{
  "model": "image diffusion model",
  "train_examples": 194171,
  "cond_dim": 256,
  "activation": "elu",
  "attention": false,
  "lr_schedule": "step"
}
Rows from block 2 of a small image diffusion model, named by matrix and row number. Rows with one number belong to one channel. Each number is 128 + 32 x the weight over its row's rms, rounded and kept within 0 to 255. All counts start at 0. Numbers have three digits each.
After each channel's rows are labels from the 100 images, of 14976 (inputs lightly noised), where the channel reaches its highest value: "patch colour" is the nearest of a few named colours to the mean colour under the peak. Only what is clearly more common there than usual is listed. The data: microscope photos of single blood and bone marrow cells. In brackets: how many of the 100.
# convs0: first 3x3 conv (model.enc.1.0.convs.0.weight, 192x192x3x3, each kernel summed), inputs 0-191
# convs1: second 3x3 conv (model.enc.1.0.convs.1.weight, 192x192x3x3, transposed, each kernel summed), outputs 0-191

convs0.186:102111147147105119110143110160122120162137143174143076111145135158130101113160167149147141136117131135162139128135064119121187160130153126172175124107121140117147169135106154110098116041107170114070104125090145100117120108117111146113103185119128116121110167132131106164126111107132136100108172068000129126106055100140111114206182164127113154128093154149255081124122077134172244133132139126068081126169159109223111129102133109123147109121144145199120109143157152132133086137119130111131167132138128134103125152198148131149120141127124135147161150123110169151132148139112106121
convs1.186:171094108063102131125146135116121137183117163119097166105104135106094127120071146133158115042098092155107137111113117138120174101129115132152114144136132105148084133180120125127163154156115116150182143154175168152118142167151165116113147107125133147092137122144144094132123162132116088134090137150137109166177149142112111196068104062090135087125103148099063128122174142155131132169129130132201136179080151187124074148144170121176123142124141108105135096085110105091119082103097115086116122102144105103136120110121006142132119195151143169177109172201130118157118141255144148085
patch colour: black (81)

convs0.132:117128087134112128135134051132147127109070114105107143070087125108135122110131141160164153169152137175169102164104142161100110151089104134085171043171147062108133129121124145139108120099134102130184121110105131112149146128127165138124195096122124169149143113140253113127140118105094165162103159126128150070175097127132151127091126122105117111142133105133141140133094145084130148143128102095143124114082137169136134137171093115144132132142152141133241148131079204143115141068135109112132112132110146117162133113148120078142108219071027158134154144217124118216141059152127145119
convs1.132:192146103041116112161133151127118134133197128151104171170060132170149128078160126116139128255133094126104128156135132101128129072147119096157116187087125188167189170121155163097117119091137146145102139179154136134126194196107103121134124125146141080111162165136112154105158137154132124131149076126121094125127133116082154115082119089131145128142102088144123145100101160133151123060120148168202090103092147140136133107131108070136142182132134095101125149120136065114126103109181126160163110160123111097068107181105183104112093067139162102118059098124118110068090082092146147118
patch colour: white (74)

convs0.104:138123179199106074135113060087098133148138162102124102151120095128091176187121102092096136117119084142125145103128124144132068144172120133142121170182127059169126117124146113124133140136116121141061217141114114124094150173166148125138114176121135130086089134130173136076103114157154125066168134128149132158160146127131109081128124133139138135141151108121081123113114143147118120168113124185118123103190084088138255102118121101092105080123132151023187131151104161109179102093158154160136117102150159141140072088141134121122117135089103128022103128114153121135149095131103119119
convs1.104:136156153182151211174172211153187145122145101113225175138176113150183111094142125119132118085095150147160136146118141133109189154098148116075108150142085154136187139151102128198145145123149148107198104093163156107167114066123113135124129085186126110135155151166148095126157181152161113112110150157110199094114110090138132173144117152142084121125148101123133147092099077097191120149113087116115171105118100131146126138112124135085122148100133095153104149133165135127068169143061117164114122143075119139131169102163155094119122109140147166161187128072143136160151247146140119142
patch colour: white (71)

convs0.157:142122079149130155069142091126115164083139067129130092098054095121116107166128130173186107212135104188192087138107141128116118152166122093138167155097090165123067119088157148115119144068107125119182116118150102099135178102126154120132082108108114133127112112049062116094102071168117156115161145091067087135176121144205131117128106134125105113069118100115145135166119124135115104102161135163140027130164100098145071112124179196158155184107125146199107128105126163125163137081136165141155165163183124121112130144139150131123150106146108147131104142123194112076105127086158148166
convs1.157:076106054117132104118103158080101072180154141139137132158151087128119107139126152161118157143171125080081170088112105122149181129055157166103137116153173135138102104155086136129149161124102070101079110121106113181128056096135112111145151118131130044135159109183185147153105147127112055142108162168145180112081186144079148114121110149110085143167133148146167172130146110144149137107143110177067177138079143124173132145081156033116129142162146107074122108154116102122118130153124142153136100087058075144106131164216128130148132165120142118153172148103126139184171073133096090114
patch colour: black (43)

convs0.100:167119162193099109113119093143139145118123123098138140175127119123092148168132153174161126126191102154106096124179149181140109186104114128111165198121143125156094112098109095074050093168096106100106138100106101108129137089129128131098060129076109190097138107100130158086137052126093076061066102098111166139187116141109110093113155123109081187123111069162139159103090103137151100126104133070192186180147139132068203156122120174157111141118160156116109156116136167131137117111146152160124157141115107188162070107124214111092116138106146140098137150136196081140156120155145111129
convs1.100:113148098162184197153167185135158156153154166157180148158176147096153131101112134064116189091102140159080180161092119121127142101178176144179112149060114218141105104159147148127166151108107132111218167106166139139152110151084109150172090121163126049146124218142148100118134120148170177137180150128150149088141122098078151140079137173157122143166165151121125144094126096118114135115152149208016121149144150129149113158099143104045126102129126104113125128115159095126112119113126170194155127118112133123116153122151109109128120113125093173120157128107100110144093130126113149177
patch colour: white (59)

convs0.180:173135101102136148114112087095180126115091108170182124052135140093152148079104150236109062147106067139138135159108170137160200099124062106042117136119084163132093105149155142145125132137129146156172184102129125120093119105141113129135119115130082130108195140166090087142067042111134181123031120096120153127102118104081151163117122109097173168088136125112186131153128110102142123150122112108113133118188083097111089075133136145083101122152167175180086140172104145116132084107133133133128154129176139161113160103124156114127137126170175184125090122104135084108115108108116183155
convs1.180:126104107079098086126174132160059116144142118083109140108126087148083119121060136037151139163124153147132161115094116109076083145123183138129119135126164145173115153078155133108141144113103117129072124146141127128143133129144159099172144141184134105145093137141105162172103159138102083130179173177136101121185134158162128066090140149129067101145154121149138155129112117111100120092155136188154134129031159192164155130081146054171122137147041094091113106092122094091094166160157075111161125141053142143129119152150075190135128169129109098117136086125089140165175134201144108083
patch colour: black (94)

convs0.30:128118151112155098147120155099136084145161108115144092164174125154137153122156112104121125141123152142104166141119127160115158111105134182115102115175088080120137144139069031108125109062158091127143187075171124155127078105108136124153139147123197114116178076122172129124145156126129158147065091060103163089155104121060110144097104161128183146111129101107123112141084161131163129140112118185108104154090153073131135191119101104094113199133124090194080104104093111115077103248129075147083128107102097137109130133148170139141197205119072114143090114108111090137170129137140116095
convs1.30:097121145134140179173109084119116107110093124123175094084156139147100107086117126208104118096120092114250097074146127139167150144130124082100116093104180168164150142123171137144162150123143121128116122148151115154145143139123154125108074127071149154133116125132159139125125104143096051147119081180104084162095146112146127235087133121113052145063122097133126108125175101126138114140145151120153154140136166135091126085117094134186127102138103127049150099132119133121123085056144118076132147120137134105103122136078080108181158179136131142139082154147218123067131111107142210179
patch colour: black (67)

convs0.71:115082128036123107109100138129123131169103114102132129101166162108116107116154114090105173079140100142121170140117118117124112129129168169220138096115144111124109107100125109141141099078121133136096074123162158152147075077143158118104127091130129150151108156128024091122104148136198147123108103099065170141116174154104157144129123063149131158159127137141117141089105106103144144061167153093020102103166151155119117139150096129136159092140130107193155164096140070177150134250164139160157105122123127133189135141109089107111061111124085171100145147160080121170181135131148121094
convs1.71:145121150073157140151118140152135162178113155158136133215114154085156154152153110161145159181141171115138059066125078122123121155116103123128112180127137153118116117142143126132110129175124105131110129156074096127095140188120166122159122153157119159105078068152210156166141100142126134151152132140086153139098098076184163077107138153125143087097118177105200084177088131104129111081070130184248113146115099025153140180096106114107098104087118128104105110134109158151132141078185163134102168110164114130097130087122113126137097138104100121065114114082102094098141152155134130075
patch colour: grey (88)

convs0.106:113131182199143096177157110144170159187128190129164139149172169137158127149140121168171147049103161120113147105135152101127151122139104163110157123215131100131136137144145150134182144140157125135074085152070140108115136130117099089129110105115139099100137122115137153123142113107099160216174097138178114128091139143152055115138148158158169122127139157146119113112116156144138103116132156203162161152149099021144245138140133099141178170143132128088146069169148163190168120100114062102121165154103139114116141120118168089127093166091106104064117130127178127119106193121122118162
convs1.106:105178086153175154136160116166183189149100179177123218148160161131171157156129122172178115191115147179131128163132165174168118156165125137146099055068090070111140122127113091119132096118102118152172104165082099119154142160104113105155132121148106181128138163152102101157124112127168086126090130118095158129147136116093164080100124119102117105100094187125126091117162130127153130126138120198128151127128165090144063050172147138135144094063152099140111115062099135153112201125209157171120110137150108111146124091171081109127136055098085103102141131164112111148113182120134070104
patch colour: white (57)

convs0.52:073142130109182107069177186201160123139131124086136113195139161114155170153130113073127169110133116121082151118115089098080192080145197131109122157151168112054132179162126082177146070109110147093089079139167173150136142098133096092093107209161145110159043185095129133123075139129144164133135104132104155191133176129123113133123179131185100143180137167149140154169118135150111140129140151123154091116052145122125156119141086100078120098103125087105141104105118111135162085147095170061127132083182124103121107171122153149168166115123096129108120132131139156080106092093129094138
convs1.52:177149089147066139140133121125139128177155130162126122144072116109144109104165121140136080134162131115175142106102141138179113138119153156202127118128083122163119111120094152105122151125101090144134179139091150132100156139145157079160143122111150109059197113148145090147198092120128052129119164133126155118080057097155120160106094110105144106143054096146084064119166100164117113219106138094103168122124095162162189125168102142178151088121150111099111147076113187155176089093115059170117122147088075175145156090109110079105054102149131157118180107119140107198121136151137179142
patch colour: blue (59)

convs0.101:143156218234132142146118007128111072162111162093155137159160129117128143177111114051133103138138141132093115109100156131100182100109112116122161103142104089137154161113102138110096138111144099138093147140170126107105126135135145143135127103180107144091121150150170113065132123125119162095128123071070097099101152126173143074144129169133152078149134193189153091123115091176158133151121137186144077116140111036142082111117154107132129145143108160175126091097142153087178148143094167159112183091113070095128129092109170140126118139185141122098150149177172130103113080168121103190
convs1.101:118150090161108117193139210139139191125069117156163177099175101111109125126138172159135152171127134104139135110149175121150137149080112128136157108091181170110147132155173121102102161122183170112090167097124129114138108131126185155114096133111101133127082141097099132187129126065087116127071188199087136134125123104128150136082151082111124149032097091064151159124188155149135146159148126094062150133113131169114155138139167118086185119135120156134098204161112118123091076055136087133108150100172099144154097162084055133130084147102110107118085151083111091146102158167165136150
patch colour: purple (47)

convs0.156:148132051105129175106146153098104134147126089110135077106135088190142156131163088101125138225152109102123158080112176153135131109103145128161103123179114118114085148178107151131149146116208125190109130093132112160186109156091145103123131117157121105132176147125127078193109085116162162136175140152198143124125134123173198116086115176134175095093144119141181108106099141109214113090107123132097101072154141072146073169150143122145162160091140126146113086128070159124073079079154163146064091179152132126118127096125087113088141147187157157106110107175123123175144116100086099111
convs1.156:114120106082137079060127154133113113137200076153131158203122112165112140140090128181137116116111114156150080126078139130121114154150137154097140117148130139107124077120210083175125126094085137151148104127135061115101085088123118090107133188097118139120159149145128110174087113082171080084133149011101139101138140140128086063105118124065108164131148136094157158192114097121091174101212148102143164175153146096107210108116160157140092095104137105118138167109130068109099186083149143103160126161071093076110135149159096123147134113130105180113120109109144113100118132179121155155
patch colour: grey (46); pink (45)

convs0.110:141177168255117131147091158112121120112159158121084132173126115168111138148187107143176173086156121161138165077126160140145073152138124164116161140060144098104145105085079125139105115140143120115104128105111120141112055158106136099107112116109145171176099119102084160096119116130131120085142152176152109145144161118169132128135098115093105141070139147112163196096131171128143121112116140183082141151057091063169159149113096114132130100132129131105130180152216185121099121073153127101115123138130186178209073098151160130111066152086127183106190130173155133133137115110128132131
convs1.110:168136188109223161114177144155177145170103097161228195198183137100191167133103163125090105137149139093113107173086132128125162109089134103107149087174120092157164101176164144107115102149118166156145159125116128132179164108152127155099097134064117138098161156127146089151111124145090151119157183054111134101118166106137142114123149125137133107146173128088086128183097122111142143135111104088162104144176147086071132122129117137102161122134167186105119123122093064180153102119080210182113157114137154094119129161106157138119127113130131112140061121134127127104137074194175113181
patch colour: purple (79)

convs0.33:101110108136156175139124093129126165110098154127144146156195059223086088130141134137174162252134130151108123083132138130118133169092136168121146115139120112133164121165076092134144122119120058122112131149159140103102130135078066080075099088115110129133149143114106124116087089122146108175120111078136158111115112107091119155108092123129117099175084116151107132077134115180153155082178155083136163149189127197103127153155175083108099069191107107119115165141162123096112115162129148115133111109106112131200121094038148105133144143143132159109071166172156059196121096106141131124
convs1.33:122121126141122083076113092129205124110202135145084132065110179030143150177113110204117113106143110159134146182105152125097190113141075152148157143158148166201101095117150152115152140111119127147090148072071137132143118084124162124139122153126104179108097150135131117108193095132113113103185063122163104111137117140147121071127131120136095145147098121132162107178163169079152123128108105161117124150233154056161149106118153163140181155096140133181123107080138102175105138151176113095123153108111111149093075128173176152100132109104125119118147098048146154102122115168108078159
patch colour: black (75)

convs0.129:146121059126146150136143114120135135088107092109111103117093141188146098116132149130141142235089127143174118148112094128077102126120119105145128121144094099149112140124152174126123115105123111126255112139152158119123183196122163117197123113146103127128128146149255169090122191148124096134101161127085133126087096133146142090134123132132135144145117095108170079100106128126137140206097111117174102116125104092140136130124102108115147133162185134159186168167169137137138172082098154151156120143140161139212156140136143121110114104131126161143170125194139110216084086156096161156
convs1.129:074082094148122107154102119119144115159113148144089129090117129044128162107106125187130122215158112153072113151148121109147103148155154115085108112120125140133158127166147108097113145207073132110074106083143161169164119129175114199090109132141091095076111081113092101158145111172082133159113131132149112110174117129167137079134082133096079099087132085152117130105097104097117101048125127082106114136140150116152094121087110115084122156181124166183154125145143187097113120199245104139160194146102145175101112076149120176143104091105129138093120126085126131168174156080129121149
patch colour: white (63)

convs0.13:092138160138132094130171163141129095097125083071187111166124095076147123154115148112096152101115122092147089163135135151110144117081138184097172134105120153123095104132147106147042105135095134092142138089109134153132111131069147161171174118130133131098094111055093111114130112125121104155123122121095115144106117101091124122158112141134163091103128122088072106162142141159161142062189119086204118116171149173122158026156117170130183133180135175108200099173093211090106126097119195092136185089121175162179176143093146174166158082133138137148103135099131067134113125133143120185
convs1.13:152145100178120107199115099100143120137137179190127144072161167208161129117139096129136178198137084151152179121187150152143111145135133090188150173145149140133110137108080104125200109036101117116133138099127113140120128115137145082142145102131111094138177120179193162192114115175110089138096160144167162064142090108100119157098124170105056087144118119162188143144140118112112132199082093131094166151090106157149152165190112074109123113093121116091109186113070071132116138094132088119123119168108090115116108116168141067117120129085105132135158142103131123125126166055136140103
patch colour: grey (90)

convs0.47:062134178141137139150128092162107095157135104166127124104104169166134085149075077123114125131106145117158183113095152126135088129217133138123171147081117163108042056180121167143210114134144154187103108152118160177093083125116140189147128131080113110127170065152167114139137066145126091129114174161142187176171120110093098108180128155112131131143134142102155156125129086091044154151116124163087145133171096141139174167129175112105081136164132149089132137116146103115131084141140101134126150165109119161157081157086119098167188147127119146151075152180076141079092132067145116104
convs1.47:137122143113098136101137100121193136075129143154105152127180113107153140132151194176181069174129127153091149058131113135122129107075112145068122154172164064172201182107138119143107180114119111111076157159121101108137094092122099126080157116114127196148127196146099131133145162163102156111146104102110099081031151108115087144128156132151128146142094128117082143117115144149136051103112151139161146203122159082101088114125067144150141120144125182120132108136105159156118112091134180120098152130113185132080158142095116169109119127147165114116131077079180076202128179202145099110
patch colour: blue (59); black (29)

convs0.124:145127160064163133113157121122139140124156142158086102091167181090155064147114160215146136172125133108172103150106146114130097164133143105138198172140149195094175161177130205128164153069114141129146118118148109103120189152129171108141105175143117169132167097097184175142132122107139176131097150115081087130161091165116143131147173057156160111151136104141167201114148134126124163128143172148128119128152142145138119038138141124173125105132151141176131106143179129109174171092133163179120158087129162176127043168162125158154134110177158151156172157192147139148097162165145162087
convs1.124:126136171085097081113105141126104124131108102088130124098169090127083157067099146129106122188101108112169132178115090114078129075107107122074079106146162168173137119096117083173125141140178175157051131136136157117193137125175107173135194193147167158157135124193080137205171143204087163182185166160160170103098102098157132124187106116102144127125116125103135077148161096179107129150124132120162158156150151200113121210124132170095186129140140153152135173176133124131097201135139166155140147119163146147146156097108155136148157171135145116097106111132128132149115099151139162108
patch colour: white (65)

convs0.166:126104126138155121140142145101164123140152106142157119126175120032134122127122183104094130225121118148154100158130157109149112148149079110108120076117119175109120103129150127153113110124145118114235104095116122132153183115143154132087157126118096133103145106135196124138143175179070079176163165126123183154104127142111177128135122138119172109103182107127198139171134119131113154159188102060162107118097153135197038161143144149135141153110115111157128091105094111108050187080119122109095118096073083088086143138082116130109128131121089126144126082143051122098146110089104067065
convs1.166:149116131154098139153144128149131102164102079132136153142139121156141071128118109231119104021109131135204106122111113129116107102091091102198114151187152164140126096154087106135145132093122157136112103199129132119107090122126089118139168112141162126205132112126088147131178099148117101152070120145081091136121171148101148159118152123142077160144138115047139149105065160135133091096074144171110163137114115147100160065124138114133133133128141098123120117111068118121086080068015067102112129125101144112159136187133090098111147134134135079119132101147171154184134118059120194156
patch colour: black (39)

convs0.141:119170138156125109083136084079171160129103096140182122089193136106132168135155123164120153151149136154151150143162125128162108168121122153167148111186131167166099097145146144132063111105049141097197105059118132088115143138111086113141107096197114066121103133123166116137127155122093095127075164125152123138151119162113155138135137116139138147155122083212112144133105111124144168130105118096092162097141142122142205096151094124098096189150109157153179155133175103129089134115145109157140194179096124112083156077196190120203185112120104098142117142132063196113128113098124063060
convs1.141:122141143089076102181148222161141094110105155175115133094087148113159099140113185134140067186128089126114119100097137145127165159125110122148115192089162082134129142110197139162132160141161141135067175144125167148105140143145215142132142113116144152149176161139113181130131160139170170120217131109184146169105083122145136123117109210115138088155090156067097140095177116132129151119152147201166104143140113178139063135096139126116143079122127100096103143116106187089150174128145128073121119112202152120105120138051088118118104149132113115125194080196117092113130145123122123144
patch colour: white (56)

convs0.29:176096184116084148128131183108150095156147124156112182142124090113105164142145044115154160149147089153100155091213161151112132162133177092140119097185171178163151149126138079149169179162118109143108067105109125162109126114103088111143134110147104101115202141138091182123152092102110096143141109116103115137107153104102152145101206103127104152140109119150066123118133170127168169115109185116208117112078131092136137177119141120147031140125105134122072129084163091181110121161090134210128133131113172175152126099097097124206146166112152161102131172093123141140165130092176148145
convs1.29:112165104159219122136097120081148146132110115118175111139135113157119140127120172131148154123132126162115184114054146113105090068146131112130120150069116152144120088092084107148132100176139135133130144123134147110149108112127127163122110135076147207158078193148163082122145194146165124129096081171166146117106131123112075100148049107127164138192146070134167130148104111165096113136123021121090074103165125120106093141129097155098207096149172110118159139121178143132139184184172135158139143051159139116136152082122079143135140078129116144109193096075167138186128165153143094112
patch colour: grey (64)

convs0.155:090112185155128077156156136129094092104193115112105131160150121166106125136120129101093137120124132099131118092146131136159099134160105137111075107113133067100233124113071119139124088147116107131088211091175174129134125109131089106122118151057135106109089169124111151186155159170118105094175130189132117097215119055135137158094117155161085081153163172146091160150151088155132126075142086127134143167066172052132097117159098123112108110134156111070075142142037082132099128138075128155131146073129166168154114132124106148150132146106119145136074126118096164118132161102130104058
convs1.155:188134122066152093065119163103144133130140122123145133107139096133102163162128194177148158174133101141132127132152124136135153106132145137156159147143117167131040124171162108092124133076184121094119106140085141139158182160118153158047128165108138132114184026151106140106091107121154151078082088112110147168050107159165091152168132148096159148098085117087132084111097155117114118133129106118095115140136130144156162135135134142111182086141166163091126115126161149147194118053144103114077088164126179118132109137075146077090123116102100161110195075134191094109138052155105192141
patch colour: black (30)

convs0.173:137126163159141151062089087141094115034163113183104054175114132125104165080139097127122144146096158132145094111074191110163139161146138132130095123195125126123201116159109151146068139189115138121110118100088103076119088114143185091090115120146076148134102099136126131111119099139091094089131141169196105080161062184117113142101080107113155083103139140089110131130153160099104162174100157092129255124189140079138128151108091153087132130122155154146130138153114158135130134077110167092131146136162167164147142117166128113113086122084116092143147152130134130138118128096110124179
convs1.173:138094160103167116108160137163156166171093114161147133172143166118169119085116153060123104109134107102158093122141073139155180130116152123102090193059059157138107101114165120125151130128121122175130119105095131120144119127100104125147072116107113153136113130128118123123097100154127112100122128000103177143064155100075006146092175126133080121135095085151106097120097100084141124072145082200065008096116128141093175086115109147141129133106116125161114139100105102126125122125065118143107152100109105100108132142153182117114169115149167132086151093145122127123127116116143162166
patch colour: purple (74)

convs0.20:118074137165154113116111123155126148115124133121091061118169134074129133088143140141133135102106154118148085170137160153155103106199086117096117100087136165133110131141120251138124077111137111156161119105147110155149155129145069120103170128149144126125107080126144101138193115130157133110105246252077110078133151114088165138129153177111092112142153148140191146138145164152097164103158102145182190139123139136188140139195085149211118129095127129167153099115091164110108175099092118116094154154150111114106114142129121157168160063109140071147122117122130123133101110097141091154
convs1.20:131092168139141173141116119108119118138114119132123112098105134102116125114121158186116150113103108109122121000109122116141121173088127132168110176177134138113093126126148066157169175173154135149099108159098111103156099123177047167117087157106170148145095093159075180189130113162065109136114117031160181123124093107108012137117105112106113115099135094158150141106145136098138165132171127161124020101108139124072101117095152123108190119157144150085082177155117159089109127083144097136133155092134141113176134137108122111122153165132119123108115102181151137161151130167131130110
patch colour: black (66)

convs0.27:137128177141148115113099164150089158176178177125086074180110131158091249106079062112162125131126103122110110087099137094125131076096111119055148060119099155163133171160077115133160146079126133144124155149147132145138079078121207145095142118109089060096152082110093164105154145116092135207095105031080127142128129156194146077104141131136116126133134161159122167126146105148103150151146109124085060161083100112110140112165114112139135140111129103213083125124150101100136099205132154176124133109128137104106126115089143103130109152120090106134124102138164104154131136167123093129
convs1.27:151103125124134148150108103133134167133135108119154095096159187148167082119150133128108084122073120066123167122124118111096184149143112085156115142136090144121165123156150151136177149145147092172193150159090141085149145122131116103144093138128130242139144152181108150078144075135104079078187183179109149153145113097054109229132156150147090129110119100094132101125046083137112103116092104222170162167166127172108118118152118111162111119074125119141137118115111120102105190105166098122172137096129105131134101113127120147112125140128101108187119094208178150115120082081165188122
patch colour: pink (46)

convs0.147:145167141078123145110130142130132107116172112121127127119164074118103149155107143126112102085120151122161138101114141118098041136190114105105131111093183102150097107081120079151155098121106112120106197127111119123123114173134137159203193125070110212108100104172036181128163174153101145145094117108116184076107169171110122146132112136159091109155203124092132088142147139157200171064136140135176141141199133150151057087159115143116121128131082132135082135145071106109125106157193132143150084088121157149104117118104118098150165138089082125123070101077193091107172137120132123139
convs1.147:144120099045083081115132089054116099159185169076164170089129154159121150101126132149150194191118117102129125163169121149133147116121176108166148138180032142086084142115121085129108120126112138122143072123132111173139180105145132132074130144102146081055176136158163155161095122155159074156168120107171059123183100093118123086150115165114147087062100185147166132125123126112123103069155115170130160108079180108117180100128155108134165105127158146066143110172139103122136149126139138120124110184160177154157079163168100191154149134106098155114147120138146105140145100079136144089
patch colour: grey (47)

convs0.61:124125165047177123071141162128163172123113126156131114158108154109188141074129115132133133139114140143098105089142144094139143138097118132113067126161118179173103142162099068200158131104192097122150090120116163168142137169164083167126132116136116114096139126152177034146102156077062148143091123101116112133094123151117159092130114116095166075054151120088092150059170107150101095117130103112138123141096111094157067208091138144105157206157092101091132111115064149173121087082168100111079121091118074089080113053145128143113172133113135112111168116131145142111131131150120089092
convs1.61:083116130158107119155124096105129156097137136114135166092103125136133029165115121079103113113127108107148181125089098157101093117094105132210140121166125141117160140125132161152090149166097121142102143180150113128023126103153125089116154143098147053118123111114128133127181160161179162095137182149104135063103114084175164116095171122125123196154099095150136077162121147118108123106089162101073081138053078191128164089167126185179100118105153082179153144134140108098104129115090078152150150107105117125186141141141067113100123042153094084118143101083150093106120106136096154098
patch colour: grey (69)

convs0.38:126187112149128063154096108130123062122106150119190060104078094179093157091119134130179125148119142105068137070126094119128163117138121154085113156136142151124120151168160129175163169152146168113113139168118155123144094131141086149130133135098102152096122076160129119152079160113110125132113146199105101098095124131090164150038144141173123092108137181181081137083176120088138141078118134137136121193157202068093122100136137192125118100165151144129113142152173096099134140136070167074160064081141112157179134090071113175158089138191108144110113123164107151078121141139151182173
convs1.38:173056090026157197145156103145173172137101140156122155151182176071174160130106136118083146145105129123110162142164110139074085116093134145135191107128133111168110134070087140110089117117165119168139146107034122131123158125099131152146084169105146170179125153106160127057192130119096148087175103145121128089117101145181063120151113155119180139148105128093150144132098180124153096124144094126143206104166111108116191135127128060124180107153120118128134145140110164140150137158134109166137121116122223092114126120149144122155130108097143108127120118053157123157100106072123073094
patch colour: pink (54)

convs0.176:072093107090124111147083147133166147157129098113147152134131130157104119111118149130086020192126103143145138131115107147140126184152150107103125077151111134130149153136160109138150158108173159124164141101075110090148137160117183191123093106154158122153143116190075081154140059103137149100135143152123162103144108140096212161112131161133135177090098127110096113120156194141154150152198094108204126176227119131090156136145149164189132127144180146093120109184116071163147141096148117182170158145135107120157180132128093128206132083126155106113108134076147102093065158150150098119
convs1.176:157098043105124125125115120132171136101102152122134169113107125122130108167145129133122152094123145081117135124131088070115144060150127107110085112029170132143084125110076147146123070103118112103120140155140131181106171137132106106170137118120101181126079114108148115112115163117076065166221155142149113195112151143179119111127091153132095121161087145143174128116110107124139091103084122198143191106081144124147147117067142096127125150105084091137089088071086144152120122197224156141102163105121174179088094151098061140107147189137163138153142128158089175150181104116118090126
patch colour: purple (43)

convs0.122:226090032144131119159141137150154188143112116122150124111133129110145190113150086073150118203162113119111137119115071123097094124152151144162124114075128163126159117158113112131141149137132177145109163142101133122138122178141090133121120103107092095164144157125152139208138083102124201103149108146143169140131098145147116073155138126146137141127146144160105125086124122121165113137123111070097138123109124168107191074134088117135129147148106174156102127126175132151190130193196232174174161141185130121138185153185108164162148154179146152133144173137105174196183171113148113176
convs1.122:142175156106127164080144160111127153098158138122125163094095144184139086129111139176142114000126130129142164089144210106135176139114089137142133165206156112089114137123106146168130113147160121164141124160154120152129185160128161145168112141130140154129132099127141168120140154121216090153091069145114079158129173140088142172116155124152108089149103127142082115143115135123118122103142150148149154103059117199101071080132160116141123091082128095105145126095085098092123104064000079089107113137070094121122107102087135121139123119113128119151105099124136103083132183174126140114
patch colour: white (78)

convs0.92:104148172203128050168086121141092101125154094120078123151181078133115084153116119121126099076086156110071118087108081157057154138150118163107145164043148144128121106096086074120161096144088172147080152103101121109128121146125137126141143145118157097108034106087070124145175085139129107122171099101130160116158089086117131180131127117106145116147123125131123152127152148138114010056158104071081088172167107130088088143134102134128124108162120114130132122147176113114186181161147149176133113104141112171131100145087140137129140131162168152129120197115117135061110106113180161154
convs1.92:176123080102115147067147097093172108174097207115175123095137134095168165094125140108069172158067114123088104173137143137146149122109117122141131141208096082115112179124075158130110114104152091146125144143151158142156182136110112089107144149098116104117167166120204091085142145100171114145094077163155065149129160150126120087178121137150197072161176173166011085143146078103116140175114134071130149080080127140109193137104125111102136083097121086135143118135137127157144106109140130094123140122159121137113104095173136142123165116089126162154146117109165140122120064081098063135
patch colour: white (81)

convs0.10:156124132188087130191080103087088119060119057077112147133107088144127095102127119156108114114096144145106127145186105132124162137144110127094127048088149166129126117113147094123126129150156159127158149098180052147121121088068126139094112097064070142142098109162106103070094123103142111074111156127083153089139168111170156141142115092121159097113165117150140135111085141148109161171150146086128209107163106120097109107152114136108131081193139128253160144161143081071116116051122174114134102135141162156155114094161119149123076079151143113148131088126075075134150167141114165132
convs1.10:101092110152125085069194110115146059167094175145138127170139129082164138169157117130115136180157123089170173152149142166129168104121149157159124178126067159158143137132102140125105107093144083116159163126112178118153154132156081102140146136099133049104154113075130131125112105145132101140071127099136148068115149145088104143117121139147061083106111158133172156106080118120132114115166107139198092098108072118136221089106134100070119165085096122028119144142094190114150097102060106116077111065146128064097135170126118115094139163105104149092165094169164115125128105125135073097
patch colour: purple (62); blue (35)